Rows from block 3 of the text encoder, named by matrix and row number. Rows with one number belong to one attention dimension. Each number is 500 + 25 x the weight over its row's rms, rounded and kept within 0 to 999. All counts start at 0. Numbers have three digits each. After the name is the row's rms in percent of the matrix's.
# v: attention value (text_encoder.blocks.3.attn.v.weight, 128x128), inputs 0-127
# proj: attention output (text_encoder.blocks.3.attn.proj.weight, 128x128, transposed), outputs 0-127
v.62 105:468473474485542543506519477483505480516534463499482568534507464523516464458500520520534456467504511507505483529497521473503464549509482485492504507532498502503539528515470471528521509502516474516529472499454455492555520503495528512516522497477509431502517513492512506455501499546510544473493474508503482468489487547489554521477491505514497499463516498477531506476518524509483493484518
v.63 113:496512500426484517473459505518533515503514489494433549533499537505452498521513498507509515519514478440458504494479472512511521510462476520484514483531516448475497504533505457488500480500504493544533506497529521505484483512526460487520524484537503497498460531519505527454509474529523498505507502540520493498521473490494516531502502478511460489489543512473554483518458524506549491520505
v.64 089:526501550525537531526474520521495467476479521499506514536489482498510519492489506466469497489545500511462461512527511527520529430459493508521476488488529440530488538466497508477465480495474504528492440512492524463468511518536498514457501485502524546546450483513512501461520531492486485488507555494487473502515520480506516466514482554500506520501482508488486495481483489501513491503456
v.65 099:466520504505492515534505521526518484500498489479477490542505535494479496478482472532447501503544513525495506463542516483506496467505499486525455511485492485477475545521499493494500513475528488489522540515557494461511520452527470516527509476466502470517489490490475477495513523481430519525523526526520529479538508485444495513544459496506458518558520523545499506497497504470520511454483
v.66 095:495483519517541536510467497486504528529512478509486537525476513511464432493479528469500521509500451475484499499505475504504478500540499502527487473476469479465510494445549556503497479468517451482515500467510523505477478521507486478504526513492498504553498529516540484529513476496489478489494479519513513463526466504537508491552484543529470490524444496494492515554467526467474492513500
v.67 087:515503477487524460471497517494535501498484535510511516506511517515508442494500485521534543467530513479521486512489510486526507483520509531500475524546485557520495486517495522491512502505524505514466544501504479464496447515487486472439463508502522473506528499526541523515486505515410503485511492460466531498497494541522498497497491456523453489505484500496484464509441519504502473560516
v.68 095:489498471482519490464438483470508508490494496497536510513548459544505504493460518540530452491509489518507495516501509527509460500487461516475491519498494520466569504489518499452498489458486516454504499454494519506464498508554509520484506480487448557512537508484513518481512529502551438510496481490453503483500485514520521488487521484487493484511537473488501498464511522462465504512509
v.69 111:501485499455498545511487489468509529556489509508459496525511514478495487482528515516510500500472514505492503518531478511477525522536528496514530460485471487502488458479506513510512429490514509497494533524502496513497543579466510503498521557481518511500500462500484475500514523479464501473510516496536500490482510517567517476526482468541552444503457502511479496550513501492522525467485
v.70 115:472492461501504502525490543513500449542496558490546504500471497437511500510483471537469495520479488541500503546530500485501512509529540483491501483479481504523480475488479528470532487488463479476479550547513509498503471497428521503482490504445516508528485546501521493473504488518470534511495533474542473507496492477491470481520476503480511464513513499510454491525519527474462515494521
v.71 099:492529483474513527487512489461522527536477494492468497477459505519517512521517503539536500543510503497442522532496501488469509503482520509512537492506510456494467488489456530540542500485502504521479470497478509512501522543481494515502522554506513504470458537467500538489506502545453502458504464510482498504441493481493459507501481439509540505461532501549498488493492490494447474486514
v.72 103:505474524584490479487528488467503513478484504491474503522525536478508476497496475505559489489455514550542546501511502509477527467486501496529511477525505524495498461526513513517457464496448517484491494463539486495470520494541488468472515512479494503488531457469522508485515501506484483518487509477543524484518483481498545453460531525506491491497500518491526511526485506487537514502429
v.73 102:495514528504483482468547493494488463481555495525448480503543532478528503507488505516452495489538481485494488503520493527473525489445493524501481543528530482484493470565501477515479526513534492472467496500525489498544443501488491471493452492532499531492525451484504463489507517507487499495458513532490526536494514478501497478482487488457481496522520482556495520481500480544499471503543
v.74 098:487516555526481506532522543501510500483522497479487500501508479493487516521474506515466508490498476503523526524517468489474530501486487480527504514525478494516528491492542505466479519467487421487520536513522555503511516518507483487524505490463496477508560515507479441489481487517494531508518476496523541497521471432485552503518460502497484516505459497510527459579521506467516511493485
v.75 092:493529512456486506526495495518488528448513458528513512505459481514470511502550492553463488494480492459486502473491490459477465493473507568443518524538493525521486533494537450482465502489541503474523534489539510528478499501481467518519504472499498526493546499524516488523466519487535536505510489490502520513520478488487514502511509483510490513495535525554543502505475552479491484521518
v.76 112:502491529531520537493504448512491525482482500511483493531527473520482523520531517551499470495497508504472465509505477521466509472511488489459516514527507530493481476526513469473509491464541493512505491507463522480547511565537508483509499527480464471486467538528531501503487499483497507490448507450470487500491499521535500465470503482531511538500512444501536474469496527555493523478556
v.77 089:518503513467469466529481518480506514500489538480474474493504482493520526495451520543512493538456489539482514506524506504460461498453486473507493525557505469497536486475516514490486462512498470494512520516478521476476537497506502539506536568498482503515542476487518472463458496493504498494510496490477478518491537473474530481522477504582504502516490551460511474503512491536489543497486
v.78 081:487500482531471489494508498506538490473527465532511541517500510486524498479485493513475434510502492529478475518529511441478573518481475520498509525502455500551521470477517519448499496515496539481496540507501482492503530496494502513487482558475453478491470468546533503476485585467478505474535472470476486490496488469493504491512504521498525513514513511513507474503498511465470495490514
v.79 097:465518534500493512506485519481508475512496476501474471485493474542470521558543486494525458514506485487504535487514498530499486461487490536484506480522487504493501485482546492465455535488468522524509500434487504486505504466503512520500510446489521507508508493466523495483460499484495544550505511470556508450483485513447503462523524560495515502469523496524519511519509509559479504521536
v.80 103:511466505450527522486484482546465537474480497473513483495485479540480533512535498504488482538499526495441515546552488488498507484540498526506511473480497520501520508494516520493486525487520502467545513527504486516515495465521511462525513534469484523505486535542510489479514502532460486500439494524484522520483525526526518515513509520529533468547440529466513444489472532502492516513497
v.81 097:484544485476494467455531464538446472529528483486504504508552499497530507524567510530477519493515529526495515502483474512489496545522510500488483509493474503477464483511457528514499507480554509481510504505470500527553487496481524507475495507506482513513512549478525513505479541473477460463468508486486478446477496501474481492505512506496483523536527492518513528480542496534433484532512
v.82 106:495482508505494475533480503512503491469475489501485468479545506441459494535510524531570503507465497532551520482491535508494467486538579497490534468501509529517483446494522496464464482489482537503493471487526501503486523504514473495457524510531504483569501488528518462484491517503464485541489500490491507501524519519516505478459503476539478507513468478493497527510496538481487508503532
v.83 101:463501455472476473489452521521517500484468467505533500523522485531520495481473487509490474519519524490476482510550555497509513471546510473505506526484530511493453496530477493463523522497520522531499500500469501471500469509454519504521459478493517495464505511477507551509501487546567527486493459463525509462511533510492501524556475480447482478474488491502487531489517520523537504479489
v.84 085:497504488474506462533492547480535499478484598504512471536504473486485498526512494499477527525499495491467475494542493555485509466475484502539509486450491520489503504513490492468520532480511509513503477479469478520525523510534479528524467527492491488479532536482464506510518521494489511541512512495446535508453489473457443515509492471477497526491482491556481515505470520518508535503506
v.85 108:471520508549513502530527534500495456478544496492452475488524480474499483508487521523483520513477522539485522437484504490505460489466483471519516495494509491485527498528516479505483515463528510504520526510555534542460516498543492515528495495489508511459554518480477504493513481449479545539451526528486518537473503464504500498501490486484433509504454524493504511506491537523492472512506
v.86 091:457460434482504516495466525495475473481482531525558543509530477474525475494480477495452520486533523515518499491483502446523515503462448486482513522544491506514530485471516518524493525495505505475509524509502490498493519524507506509477486515507497520497507512461483537529474473454512555511475461496465522508482476521525498522486497536468513473494485444453455500516501473499457506526498
v.87 102:496456471504488505499494506478509451472472503524520475536450518511503464542489506512519492555467477463468503494502504455489528485510467518504486506515498536478497475486470508500486496442492512467497497477504529540496531488521528524522480537466529523491519503468483570543486494487511487542471536518480525472486476529495513542522562459520494470487495495511488517492522508540492493526534
v.88 101:523508546513531535508476504489507553497533488489505537501524504537479509489487492472511517490493486532521491485508514491500481515487507521452485497557489500536526484481562506542500479495528512461504502523519477458520488507478450466511513469494501499534480493509492464459534475526551507511518475466442514528511484471493530519505457475537481560507515494478478488508518510458508487449463
v.89 098:492545498472522516498472478517531483561500506506492512476483490517542501502528514501503489501523515468506518518503510539462517473527482497486504523488509479519526496464445468510532485504475502560472495521468533504548479522483498539463505525441513512493452488497493543466521519469463486539537485495514495492481479511484466505524537462476477545469562496513520508506470487517502470469521
v.90 103:520513494496464505520459537484490519520484550474501487458509447478484519475536469472505496473449506533474518554458509469461504499479509489517519499480501519508482528504490513520517513528485492543456514541498498495531489517480528525487508495505521539482504491516513504453472499486498513478487467490510467479458537492413555503526503526512531482472469518500537500494501506508492534546486
v.91 110:521568453514535501506455515489515527447487534473507544504496514526492516506475464510496526486523483535487504428439533511480476481503504509487490498540542480478477518496498483503487510522512523503492458495482511503530501513513452500545492490530535513491474486502500488480512496531549497557521479500510483538482493496456508507498516483476489477533543483487511517452451520509480488524521
v.92 089:509468487443465503502534492494511498551507516492502465507495447518450487507542512540465508498467485464481467519487499507493506480529462475440487481552509498484538492452528503508523513492485501467485483481478503515469493507521503522514516449517487484504473532489544503530535450527524525482518478501466525508486475503520487510493519544522528503488464506455484518480543457484518525527511
v.93 106:497500513486478530495520485445543516513507467510459484483514519492491491486460533535543475505513516439500508519529532501479495503469442486539507460513490525550491481510499505523517517491461501471517486538508480533522498511492470565531495534490543498522459496500479473538485508498497497480479467558482505475505511531521517489457496487535498527489495521488464489522531483502542457479480
v.94 100:541516449510508523504522484514517517521482451458495521491487536496527448473522518481508520492479515478499515543482514483472507504563524461468514479505483502497474516504498491502491450502498522485521514532503527515505524539462488466442479452488468502488490533449535510539499525487457457461518522492540480468492528502523454492471515486494492492477485501524505514550521498459516514501494
v.95 093:573535511443521460486481507527531514483500483542446480506540487538519536507467492525503513529490496522471493511510490509497501475508497454542514505522515491486520503467530528474500483506543502523479500511495450505523489511466486487508469566504477512508491488444513530488480496487488496549539512485442465527485505520490489506517488488515510510499518470516476526509434522471484478490512
v.96 104:515503511521445538502505483497483535490491493491435506469512528506508502526510490500516537530474542463532520467473503460465485483505478490509513503506531504498472463478521506517510503481469482522493436484492501563500549473523528507472505523522532476538523485477482528495479516507511497505535499537473498496493507518538480536499479495568475553468466490496470508519509541460480484495473
v.97 106:531513530526501507476513480476524528475481495462503478512526497535454495501525498508481529460497497431490521533478490491479478469511451476501488543560469512497498530486528505499469493487522511523473456451513524513556473482512482511479523517532511525520523509526476518501483480534525513493472520454528494468478476519485512484472538504520508515501478482486564514515545536504548490509489
v.98 108:499532434500504500460544520495480483458538480447495489474487524520468485510495505516504498445503475485520488500485532456543514539500528523499510511485503490487512510500475483553495490481457493512484506475532504521529498491474496520498548570512496517478471516508479497505459509490468441442455515505548463490488514495488494518490499505482533511526524506533540482521545497504503474511492
v.99 083:573540501494477492549515476498525455516534510483481512536497492494474542512506480534525507484489500510483511533518527454490490501503522487476510492473525543493499483480525496514483479485511511530512523509484483472502538502485514508551523493511506485418495513517508530472486426471520556490488550518525476501510496487479487523523508491505553482506538489491515481514532516539538477501472
v.100 101:474490503533491480542489491470470525519560502512469502502470501509494513542497441527503496481493468529522502500515517464517488515501518502481513506468506508514503486489502480504477467469497501507485482493482482506522544545531522482517449464520513538451484505483535526527537500467505476499456517493464531506415518519523484487500502525469517484463486496556563501489512520516462511521481
v.101 103:478560465513505518459497547516508480461493521561553500462484512445531483503494480507506518487496529525495483487519493526557509525497536475508513474457484517515493493497449517524552523532516470490475528496485492455510446470512499519493505508499487515492458520515482502433554477510504527491478501499515489532510534484525542518471508508490508472534526481522499514483500493510475495515510
v.102 095:525493525509472517510497467473508468496487498478513527526474462477520524479516507539483478515474469477499438527496502470525503496527519501525464468497526531490469517484470499470500450527519525480484505521470455532510466472521505463497468465487504488491530549529495495492502514497513517495534537515490504479521506495480499529535550472473526514533496484504530518520416490517561483524471
v.103 089:509516530497533487504503464439505516498481495469464452505515515489477514477462532527498504462462479543534485468477512542537485543472552484513472472490474536517465541525525472506488491509509513441493495511519497514473542494488470543455503458507496490490461498473533491508502471495478521515463487463489503510527535466466522499539496486458509492495520526494473491485493493542510493486491
v.104 119:540454530509473519511477512491474518510503484533530485490520473535521524499524500477530525482519466500486522481503519524562470494530580487477490513464484538439527493486525494517467475503498499491494478493488505511519476507492531517455504488507505481519514479506534500544521486517494488519500469445471525557513503547472517481514503469419522471501481501467523500494516478482500501515516
v.105 099:452481450483491513500510483515527510546498505515513484503496486461477464529468492480480500485486477557471503480480507511532515478513484469503524527480493471518509490498509480446535459518517450487506528511503493555513462493480503531503486469518500498505481497531515490532508559469480481472533526496491488510481571493571492477529485524484485462522499468519478524501530504466516510457525
v.106 102:493529449489504474477503479498533525469510534517513481466518499494516474507492483517484528488504536473519487505482522513476519511515487456445508474479520485504479520497468493538571537541526477552467508488480495512471458505458529500519532548543517454514506473501512484477557482537487479516528508498505477506494510464516470475501507514531469490518490455500435509497496537496512495521507
v.107 107:487481501501457491492529503537507509481470482457479470493496528518503512504506484505536493503553493502503486537445473514495505502487485505465468475534505465495464535497462499509462562492542505493458479490467510478460523488517454517538508442479491460493488500518479513451510472516503515527498514471543520514516469480476504539491521511554515492500537503517491537471483482488559528482509
v.108 090:535523525485525489468481522527495518491539531544481498453489494522491515461539525538485542513513480498500535492477478506488505513445450500506485502546495490476550459519514494525451480538492525519454514513531497459476495514510516520495502526463505497517528459475522527476532519489455523515481460487505534490534517531511545472485507461484503478463467487499494495505490495500517495554518
v.109 085:542463525492515523496488501517503496534552515514497508497468524469482457498470528480454528507520517538492519474509478489450517492489461448440505492534539484494491460494499474526521503447517499516527465493520505496501535484454512454542502513461509513489475454487508515484518500522507495517481546493470570517470454522529506485501529506523506535491508508480484508481507484479490485481470
v.110 098:507511487521506482520523522476498561472504511496473516457510518482500504529522503454534558488509553505519520487453504503490488515487502511476526532557510515496503526489489478517508471495476471479494458484433506549534502483522502542501472495520515477547513507541434483468491477485484511500484505453512488487488535500486502476523504487555513516461457464531491494475509474504512491530510
v.111 096:556479515494530487496505515480509488471491508512468530519519492510530505469481481487492510545499491466517458495489489488523508489491485490499473510474469528523512495505502561494501477515499536514504479490468515504466521483459526492505508516473486458557498496500486487476466505485488461468512459540511438532552526527531541541483494488504577465490499559477492481489515489531482519509456
v.112 094:544493495525512508492492514477474494518537501476509537505505503502549472461502535445503504533517518510497477508560500494478486546550501508482485511459527490506518480541505508478527515513513493485523439517507476477486556501511542500475446517541500475499457511502487556520464532510527504480517501482473485485487499504445551562461508486516490521513488515506465486473501494490505487489483
v.113 102:479478501493467506532476510512481496549444506513499495494479492527510516523507517507496458497505470494490494489540517556494505483518513505507487553494469453487461507512542522487468492479505545446542472480480533499518533482476505479498501483486478559481488540488500501528503530511529490516543503492527512479438506481509485490462550524467503488520554537484489486545503474487483529486538
v.114 109:539542563504483536483525487514515533519483510518523508520495501495473505504510476509466526541507498465463507480482479489486486494504472537459474475503491491459471482499486522518527488577525525481508534509515498509502517448522440476489458481475496517505479523533503510496478514487494515531500522491466480510558530538506459521492461537494482503498474458496509523492510506466474550482535
proj.62 108:547501498495500476502470471488470517482485530505508427460485487510503552504500494488485498513495532476497514485473481474513527461502495552495521510481504514501476481466535498454498510499491500499473547530548565501490482484488489474459487495529519560501485503497501526549483514466467473522481512506504499548516509469536474511515492474459513513482493507546464520529496437471524498521503
proj.63 099:515498488515546455495528488472440471513487482451543480455486463509503530502516515531530513513477510491547502519499558498480455518504541494523480528494490529507512533472483545492490518500490519499476468490465474536490507469459507521474507466479510456502529510542488489552502516481481471491518468523505512494519489499485510483522536514489526508511506471523458533480533448515484497455519
proj.64 090:513491468461482478473533487493523511538490469519466488462491545508468496485520515537539496507479489479525540484470516493462486531544487520489535471496466561479469437554488526508512541484526496469504547499502491531515493483462474491540489481535477448479538509499480503536467469505467522525482474493499489473497508500481517494506497437502526493509508504511524500523514522503498516526481
proj.65 100:538479510518501457479522465519461517485495509516533485420483522494527453490538516472544517480482492516517482514481501523486498535487497519475540526499484488498500458494494493471511501497495506490485509493482545527509482563500533521502504496490476523479490497500513501458516470545533514489480493525505522522447480501573470475466525498518502501441516498502519520496455461530495549499516
proj.66 094:500489497490472474508539485519521500473456535494524477474514476492533544538489479528488489511510540530485516503514508450493520477494487477501537532524508537523506511521459475518485540522487512509506521538483460492517521468512513517517463485504527487480484461489481535469475525491503502505494520458485501509481526472490497469445539453466491502520566540496525472430538483527518528501495
proj.67 095:504532511520515543501520481479470483497570462465506456494540483505508557515488541507447501518481500490489494484479473517472452485517494483501503483447509456485512522497504439490507505546505507482529468470493508506493505492478504518533535498529472525531484502473487500488527516501576500507514502532505502532499518469519493496498508496454520513496493489505516544476568465486480515466499
proj.68 103:518486541477508523499542478522504497519466518495444496528488497472501477484528476492464503512492508483511488480487487463486521477526531491522504486510526517516460486513472491511504543540521511573481486520501467510488541478455493498521486463520534447502486507524489505571463467461453483511457503510511484540473542476518491504490503504512502520485434530495498483522481501519526468523523
proj.69 106:487519510538553455498533507531474429488503518497514508466476473497527470494452478505473467565534513481519487477519527493521515481495504477500479520519510504513532538514476511481492513498477491513496486486473505502486487467531493547496489438490499479503489546499491500521477481505507490506522494503465511517528477472471447471482502513466470557483496508518536469481497518553510503528563
proj.70 111:505520519502509485461507452461503513462505463550475478501473498534462512483517547500512495516545527465499491458485506518516495503466486514489518482479528510509512512507516468516464476536496501503499481489430498523482491514546480506527529486530466502471528462519474460541515521478492457492510481539464527500500511532530516499483503483471502563515502495474565516499490473546507529505487
proj.71 098:485478509512510485517498532536466493453537523502511510500512500470460517499479475459510471503525499503523472483535512466533526479486491465489496468478510532496538561483528489481493451477497465487535523492496498495473500513497505473521519461497517478508540508529512465512502480491541493518509549494503524493555468506435530489491513532502456471516465504513497492522497532508570513546461
proj.72 117:473532497451526532534498512505496487510528499485516468505512479521495498527512510492478513472527502467462474505501487531511474505522486512493480550511497496486505514483484479500557551496547488486526488530483497480524465491447490533499490476566508511514499532534472500544477477541520495464501468504459484531487511546489448541542476455505495521478497480498468490485520469495467473498550
proj.73 103:545492474475495519512476540490491503531462502493523493481466481518506473466489503484505505488438502530512514482468475513533484514555484473516562481524458507523493525470506525444511445525529488508548493481497525527452526483504514536482524536451494508518477516523500495486528519526504513475527518470510511485459471520533492537519492472528501479474488512483500535479465484466509492473468
proj.74 100:488496471488521486492476462498510489489462504479502505463501520533522471506525525491525477460511510504475471482518520515525467487529485510504531523492492488501451508513482515545495511520512554482472491494479503521529495506532491525534506495514500569480452490494507521498512508486521467505489499516505488486486509553553439528476524541513497501528573475492475529427494445523474517476499
proj.75 092:519496513512491496455503478515523529514487532475496498518550548505529487473493478447541534464535511520517507544514517518538541511504498411541520513490466485464497500498495532485480518528470506545491466499489500468493477513537529475507523531492520501513450479489524502460518473535518489516479517514526458484529489491508486494454499500501467497488496491477491465470481462509503500478452
proj.76 104:547505470480487475472486526502505468519502516430505546479474513476520499468502481479483505519489509500506534515508524480530491533547484474520480517501449497484522491475513530509504449524487506497486503477487472522453480463476503509510485504489521535527538482473530520491526553501511508491526505572524484504546523498510457490508487508488494447508495539519441520537496475502504468511458
proj.77 095:475513509526547542493503503525497463503508445479518496490491521491497461506561469473509517488563503498503459497488511497526539498538501518496479490451479520524490518524478502548507542475483520511484489516525503498473467534527530488502477430512494520475462524498505541535508488448480522494513509535486511503520497530514486496495504529463512529463527472540480496508468469459534469503517
proj.78 082:504551533429521515500515494510488479513477489446469451492506481496503487496514496502498499499515527479516503495498523561536457510511510489511470484543535489458476508535475489534487478464517475506495475496523536501472489516489513471508497448476524528529519503518458485494487428503470449529490503562470481517470526519535473508476487509496474503528484466503479520467479489521479496510506
proj.79 093:544489476505483510501473489508466550506473518484507540549486551501554498456487505483478544482475504522497496529515474457510490535503500477506497542490492500511486504512485490514512462482532482473537485557514478497496457517490500470481477531543493526483505503511472499522545484517496477472485488508483464526543464496528479526475513460507497537541519544485499496503494441468533455481498
proj.80 093:508537511564490493484521520474513464544498510499494539493511508434487471480508501502507516511520495494514499472481527504475521506472522496484512544535497508476475452519469482538518519525467507529472489500495542481529503541464494498474466482528519473524486463448523536526473505477528529476495500510506481484554526499494507473477486473496467499501560477548514513515502443522511526471521
proj.81 097:548478489515520511511456542460531506456451505506501508499466504475439527481462476496508479520502476482513494488507508481547474485488518483527538482522521531520511525489557476494495458536511476527510459510484477488442485504495492504481526520491538502476518473517508474517502482514512532526498516515516498556507503465536526513530443503515539465475506498511476497495467507451545505488485
proj.82 102:493528497506512526496515486458460498530527518477510485544485480566549510470460463488471506519511519466484464492486482467477522528484472465527482519483492504493523556485468484521524533546505488492526491493459492472474460512460540530518489480517493511460502513482501540529509508510532504439523466513463506515474496517483470519524501482454522483476527522515522496522511472505508465503472
proj.83 104:536515538501495546522530495480499506544533528526450511490500524477515504498523558500497514502471448506519527511465443523505435504454519537505519484511504472473535493478498473502490497525508504477482497513529509526524536483523471486493485512491494500505484483510479477468490496473427457521501533514507495507468485460529487480444536507533488535541507488504543477507514509493491482510535
proj.84 080:527508474531481500466482516511494514496503420525480508448488532544511514440486480526521466508506501527560493491467512470493519537515536499477532529502508478468487520471482519507464468507479492486506521505471518500454475520489515496481542493492514523487477450519531477447499499531541519457513450501529497498510498502545544503488514530498502495539499492468515491514529501467506477507522
proj.85 098:536501529501477484500477492511528524540450514529517512478469501534493478504539481479521462453533475494527504507532493540490554498538487515488532512532465518522481508474487504480500469513442475508501481527451498465550485479477536502505482506491470537484479492518484461526485492541523492449504473493521508475488493551526517497515489507472577498493550510507506484503478470501500510496481
proj.86 097:531511551543518516467537458538548499484489480481467464508473521494485528552498548509517456486490488466476510505525484538483479480494534509507488486457522497505478485523455468486520490522479507523458508548475516494512510457502486485502495470484477493459469518493501471498511503486497475509471525478559459501519555470506487490534443483490484499491514528507518487499496510506540531474523
proj.87 100:490506485507477504496535514508526551532517514499494541478528493449468534477540490487508512459493540546486521525534490530553478496472535512481498529525513478518516509500507500530513519519454460525540499548519467460499476494470490493460497459539491486491446469522526451472506490485517499505509455465526478495505534520500501467484468531500482522510522479464483474476496488483520524500478
proj.88 098:470477474473494476497517484529475456477474491477515497487512454476544489501488500506511485513495495457476477512458489503481523492531510477562517468451489511492498499522469524480487519488496491564480510460523514531495545522519515517545512545466499496510517536464482539521488532469454524513508488557545507493493527515526508481494542501485501437528484501520489492502492466510469517527521
proj.89 096:505479486497501466505489524493463549457482500486493493492485520510460512515501468523513523497491494484494472492518494423534470529480535485516518471452509487489467512523540525498506475490516472463548489458511487510456544516513532477519538472538516499504540535499501496539504452524508489456526524510484507485530493466489481513472453514524512477525431500492477514522513513485504548495496
proj.90 099:460506502512557506472492500491505453479507489511491517573489526508511506524496535500475502528550481424526490472509501549546516520495504500468472500521479468488473510515499468505473483473500515465526515497545512480465482461531463477527470496513470501517513540460475503542499478512492511520497532486475484468539482509519488449500512499481482525535544487479477475520503480493525474484489
proj.91 112:469446535470471496494552486513485509520510480524483457495511488482499483467531533470550489495468521457516506567497484496504543518500507513520524442477463496523533481492498489456529507500460498533490522465531497511483489498479526523461517528495471487500513518495505516519488487484478538458500511505500517464538518538512509469512500509510497527461465549534476489556518494484540504511481
proj.92 095:480488465555541494488461480533502548502489469467510544516483521506553487510484465444530525531521507562520537487524516461510460500503536493546491512448491463490472511508481488512481485501496493517525517509510460540525519483487501476479501532493520495462520457498492503453485555477466449511491513487513458494490517479475498494479502490494468493532506506517519479513499522521482487480509
proj.93 105:476499474540517462462515550542466489491492547477542555493492487524521519525493491486469509505500494574507508449492450488500505494522520503467481527474495484487516515510489534517520478476505512514475534435491502469493526507497488448500540465514479492485526503479488536476531504495512514537547520482516536524487470476475485530521506502476509447503495498502495509458476510514479533523510
proj.94 096:475470546481503444496504513487507491490544543545479521492508473496470560534462460509509460531514515512518486475535507507551476496457475515535477533485506498505538505459527487487495532504506475493497464476474455502489477464521496519531517547526546514513536465541495487479490475520537496529504508505486499539522462471470503480505495509495504542516486501530492502458481520528486500501496
proj.95 095:496503509522513531529512513492458475526525495488512483447467509459480477470544474504528490522486518493530515476476503485501534535511523504508510462502490516519482525521453509515472510503499491509532474498509542474434511529500563486526536454504531482555494512542490498517519459487474496438481507523505523500496519445528512488495519497502504470519492526530523477469557509470508500532492
proj.96 101:495478511476524465497512509499529510526464518490555498532505465528466492478511529519464498511547473548476493539533473556553509532508501498488495474515481511513474513533510485494473477538487526482515529516511493467483471532486450517501489493456466501505473531528503452492503478496498492502471496484533490499515483488482520456461503488490524473527516514503544512477453459525573488504489
proj.97 111:488473515466488496503518518521501450506530499525473500520475478491524530508508482498515457518509456572470497491526497517524518525451511509456493463477548517515512463495505489502497474472499501481543530545509485481451536509481540482503469487459489479489469477526525510488508494458470500513550467532461510539505504526489481489521488524488509513511530489528461472490440463512499481516529
proj.98 104:485475532497495478520459463491515525542441531531478514502543496478531489479524497492537493548490527505479501505481513551473465466509471473480482491500509510499478488488504496501532526528549502494514501528464488528511508505494499507498456446477509496516535481497514556506513487484500530570545527461514518516476494530491466452530527530536477472483505480477469542497465493504491510495490
proj.99 081:468470488493483520467474519490473573483481524507482532502546559510491505492479481481505491525483469508514514487498482535532492496484494549530497511529464480508499500526456503526494507528488469486469486481518533528537499521510504495465520513514486541574495507467494489517515547542490460520531440507481523504474535519520501494495505535506467513474498505508479513493495480458489554502545
proj.100 108:545490477496507534435506515519512508464466527487506486486524520475522501469474522480504527537510514479507515467480494512505530470512503493482482497488488527486497511516462510506527500519466479479491489539489500509556470484494467504490540508509501492524492495528488467475476512534494512523533469519542473497541514477512482498492487490515442520484493523453434508464463488531536485488593
proj.101 104:509490512532482454539492433456488502532492460449478459515524499532477500491478516486489496504501489478496500542478521488451497462499445512504487525506516443485499519512522496480483506488506535498504492481518520536506500536510497485521481528504509475502575519492545534569493529507475466477518497470491500493473478507483503496551511495478486511505494504452470496531541512473461511478509
proj.102 088:509493514474508499503486499533481517547490464494506531511497540536501496539500517489516516488494499519493546466515489528462538491488492499500513537483453472495531460479525485513488518484498478545478469483536525465497511545452536513525547553520489506471436480516511491485474514509491485461493498500526518503514495498501502539493445525451485488463507514502480514499563514482470494485559
proj.103 089:511491494520479483470488517534476491477489479535517534495476483485544503474498441484512505529489533461478477533498513454466511460525463536503543514489526533480528472492482516449517517520470493550521542510482492499521474500518493442519494501484497518487551481529478491487476518504514509498526511511546528473467466534512514496483495483550481510539486479478471495507470507463454529528523
proj.104 109:490532460454509490480517505537521468475486525449479503505446525457506488512471473491486466516516523493504461516512494482488540481467472528505519476498518495543469510500493499481488550475496477512498509536487518488492523495517490460572495507506512513476464530480509499491518505453502504516506546501542481456506499460517480530534506518549482548478538507533474519498469534526544509515496
proj.105 097:515538531531503518495496506468492477480518481499471491495493558497522528474516528497542529529535520451510539497501494490485481538492527493527480516507479536469505516487503508562506527466484549483531450479467514447516494512512486452495523500503502521476548536476507498464499452503486498509446478494526484506548447477480495495463490479513500529513508544479504502471487505520474482465510
proj.106 106:527521542529464515497492490467516449543522477471509486539473528487510503500492535494483495519525466509461508496525492506503467501506485519535491539529495511476494476503569496452447478483522530462533500493526519476509508504527474499486459472471455540499539538482502503520453514480493515492460536523489491518494472518477513478485508520457530528498482521524559489492513469521479519479493
proj.107 108:540511500471547489504482468478497485515516526540514545532489450484495486480466499531451481498463491513502499478541523482505483490480491504497499506497508532529523467498545506476507466488491480534534536474528502482500506505488543514462504528513508529503498515484499491537496525491511486500512494554428505516479495499490498470523516469487489528501446470513518433533512492499428513549479
proj.108 090:506496513504472468533567492474503474525458520490509503511519493536512486564457490468480460507518526515487466518479466489525462503541542491506530457442483493524475546464497506468528512478480478486552532496459515526494524514495484503495484471496493487503471510509486486523493457502549497482506509490519465506478498507493502539516498530521508496501555506477567494498528499524477527500494
proj.109 078:474556467547513490511506524494523481490471480519526512529504506513538515475508488503553471480511464481532486501458515524546500504498546511517516506473473522482484526519513514487508458553492509477519496509483466529504493535506480501447481486514452493532501514494483472512513490486498487483490451527503427485561548464514509499484468481491495450508527495533533513494496477521503469515533
proj.110 095:503486535493485485465501485504530449524489510533497476566477484509502467450464512539454452505495483530465484529528482515501484492500495485488447479439508513491498503526478476495499553518482542513499542532506481489478526539484489467497507495469475490462493507502565529541496519512482476480486484544497509518503505524536523484512482490482465505539530511480508503509469531538502510529510
proj.111 098:450499509522500512538467496531516542533479477471535482457491513545455490510533495498509476498500495537503516514517474524475519492518515543530498486470500430483482498499495457503453506507504474505489498538517507470494471501505490503463513516531526494477447494524514498471531498536517507524513508451509504465454478473490474462521483508501474533525499500517520512536528539451536452515525
proj.112 092:473511494518509533529488494490492484486435473499497484499494503513471493499508493544476475461488508523512506501485528497516569466495491514525534478514485474502485533475503461488496505502488500537470563527508541514494454508482484455498552510479504469492502480514490445496512485521477509510511515540516485518484470474573492452546520496469515480484542493498503533563512527512518494512469
proj.113 101:493499500482530495483518514509513485479528479498531476475518480457519476487510480531539516506511520498528518523466506438535495519482502512492539496533517525530535489457476477522556525502496442516427545514508487518522436501508493552498500529512495492489505485533511505471491488484468504455456506488500474504577505490486500518514502475506501518465465491500505503446491512512484465514505
proj.114 107:474485476496513468515478513471477465482539481488478520514507529530524497481475522484515507476511515518506494510491519480540492541493517449550510484494502494526522520515502464483477511458479513480480482483489506504497485570478554517522549491518508518492521527467544472518496497520527493470513457523488538493425433476490524497478521516473523509523531520497516471508512486504518431509510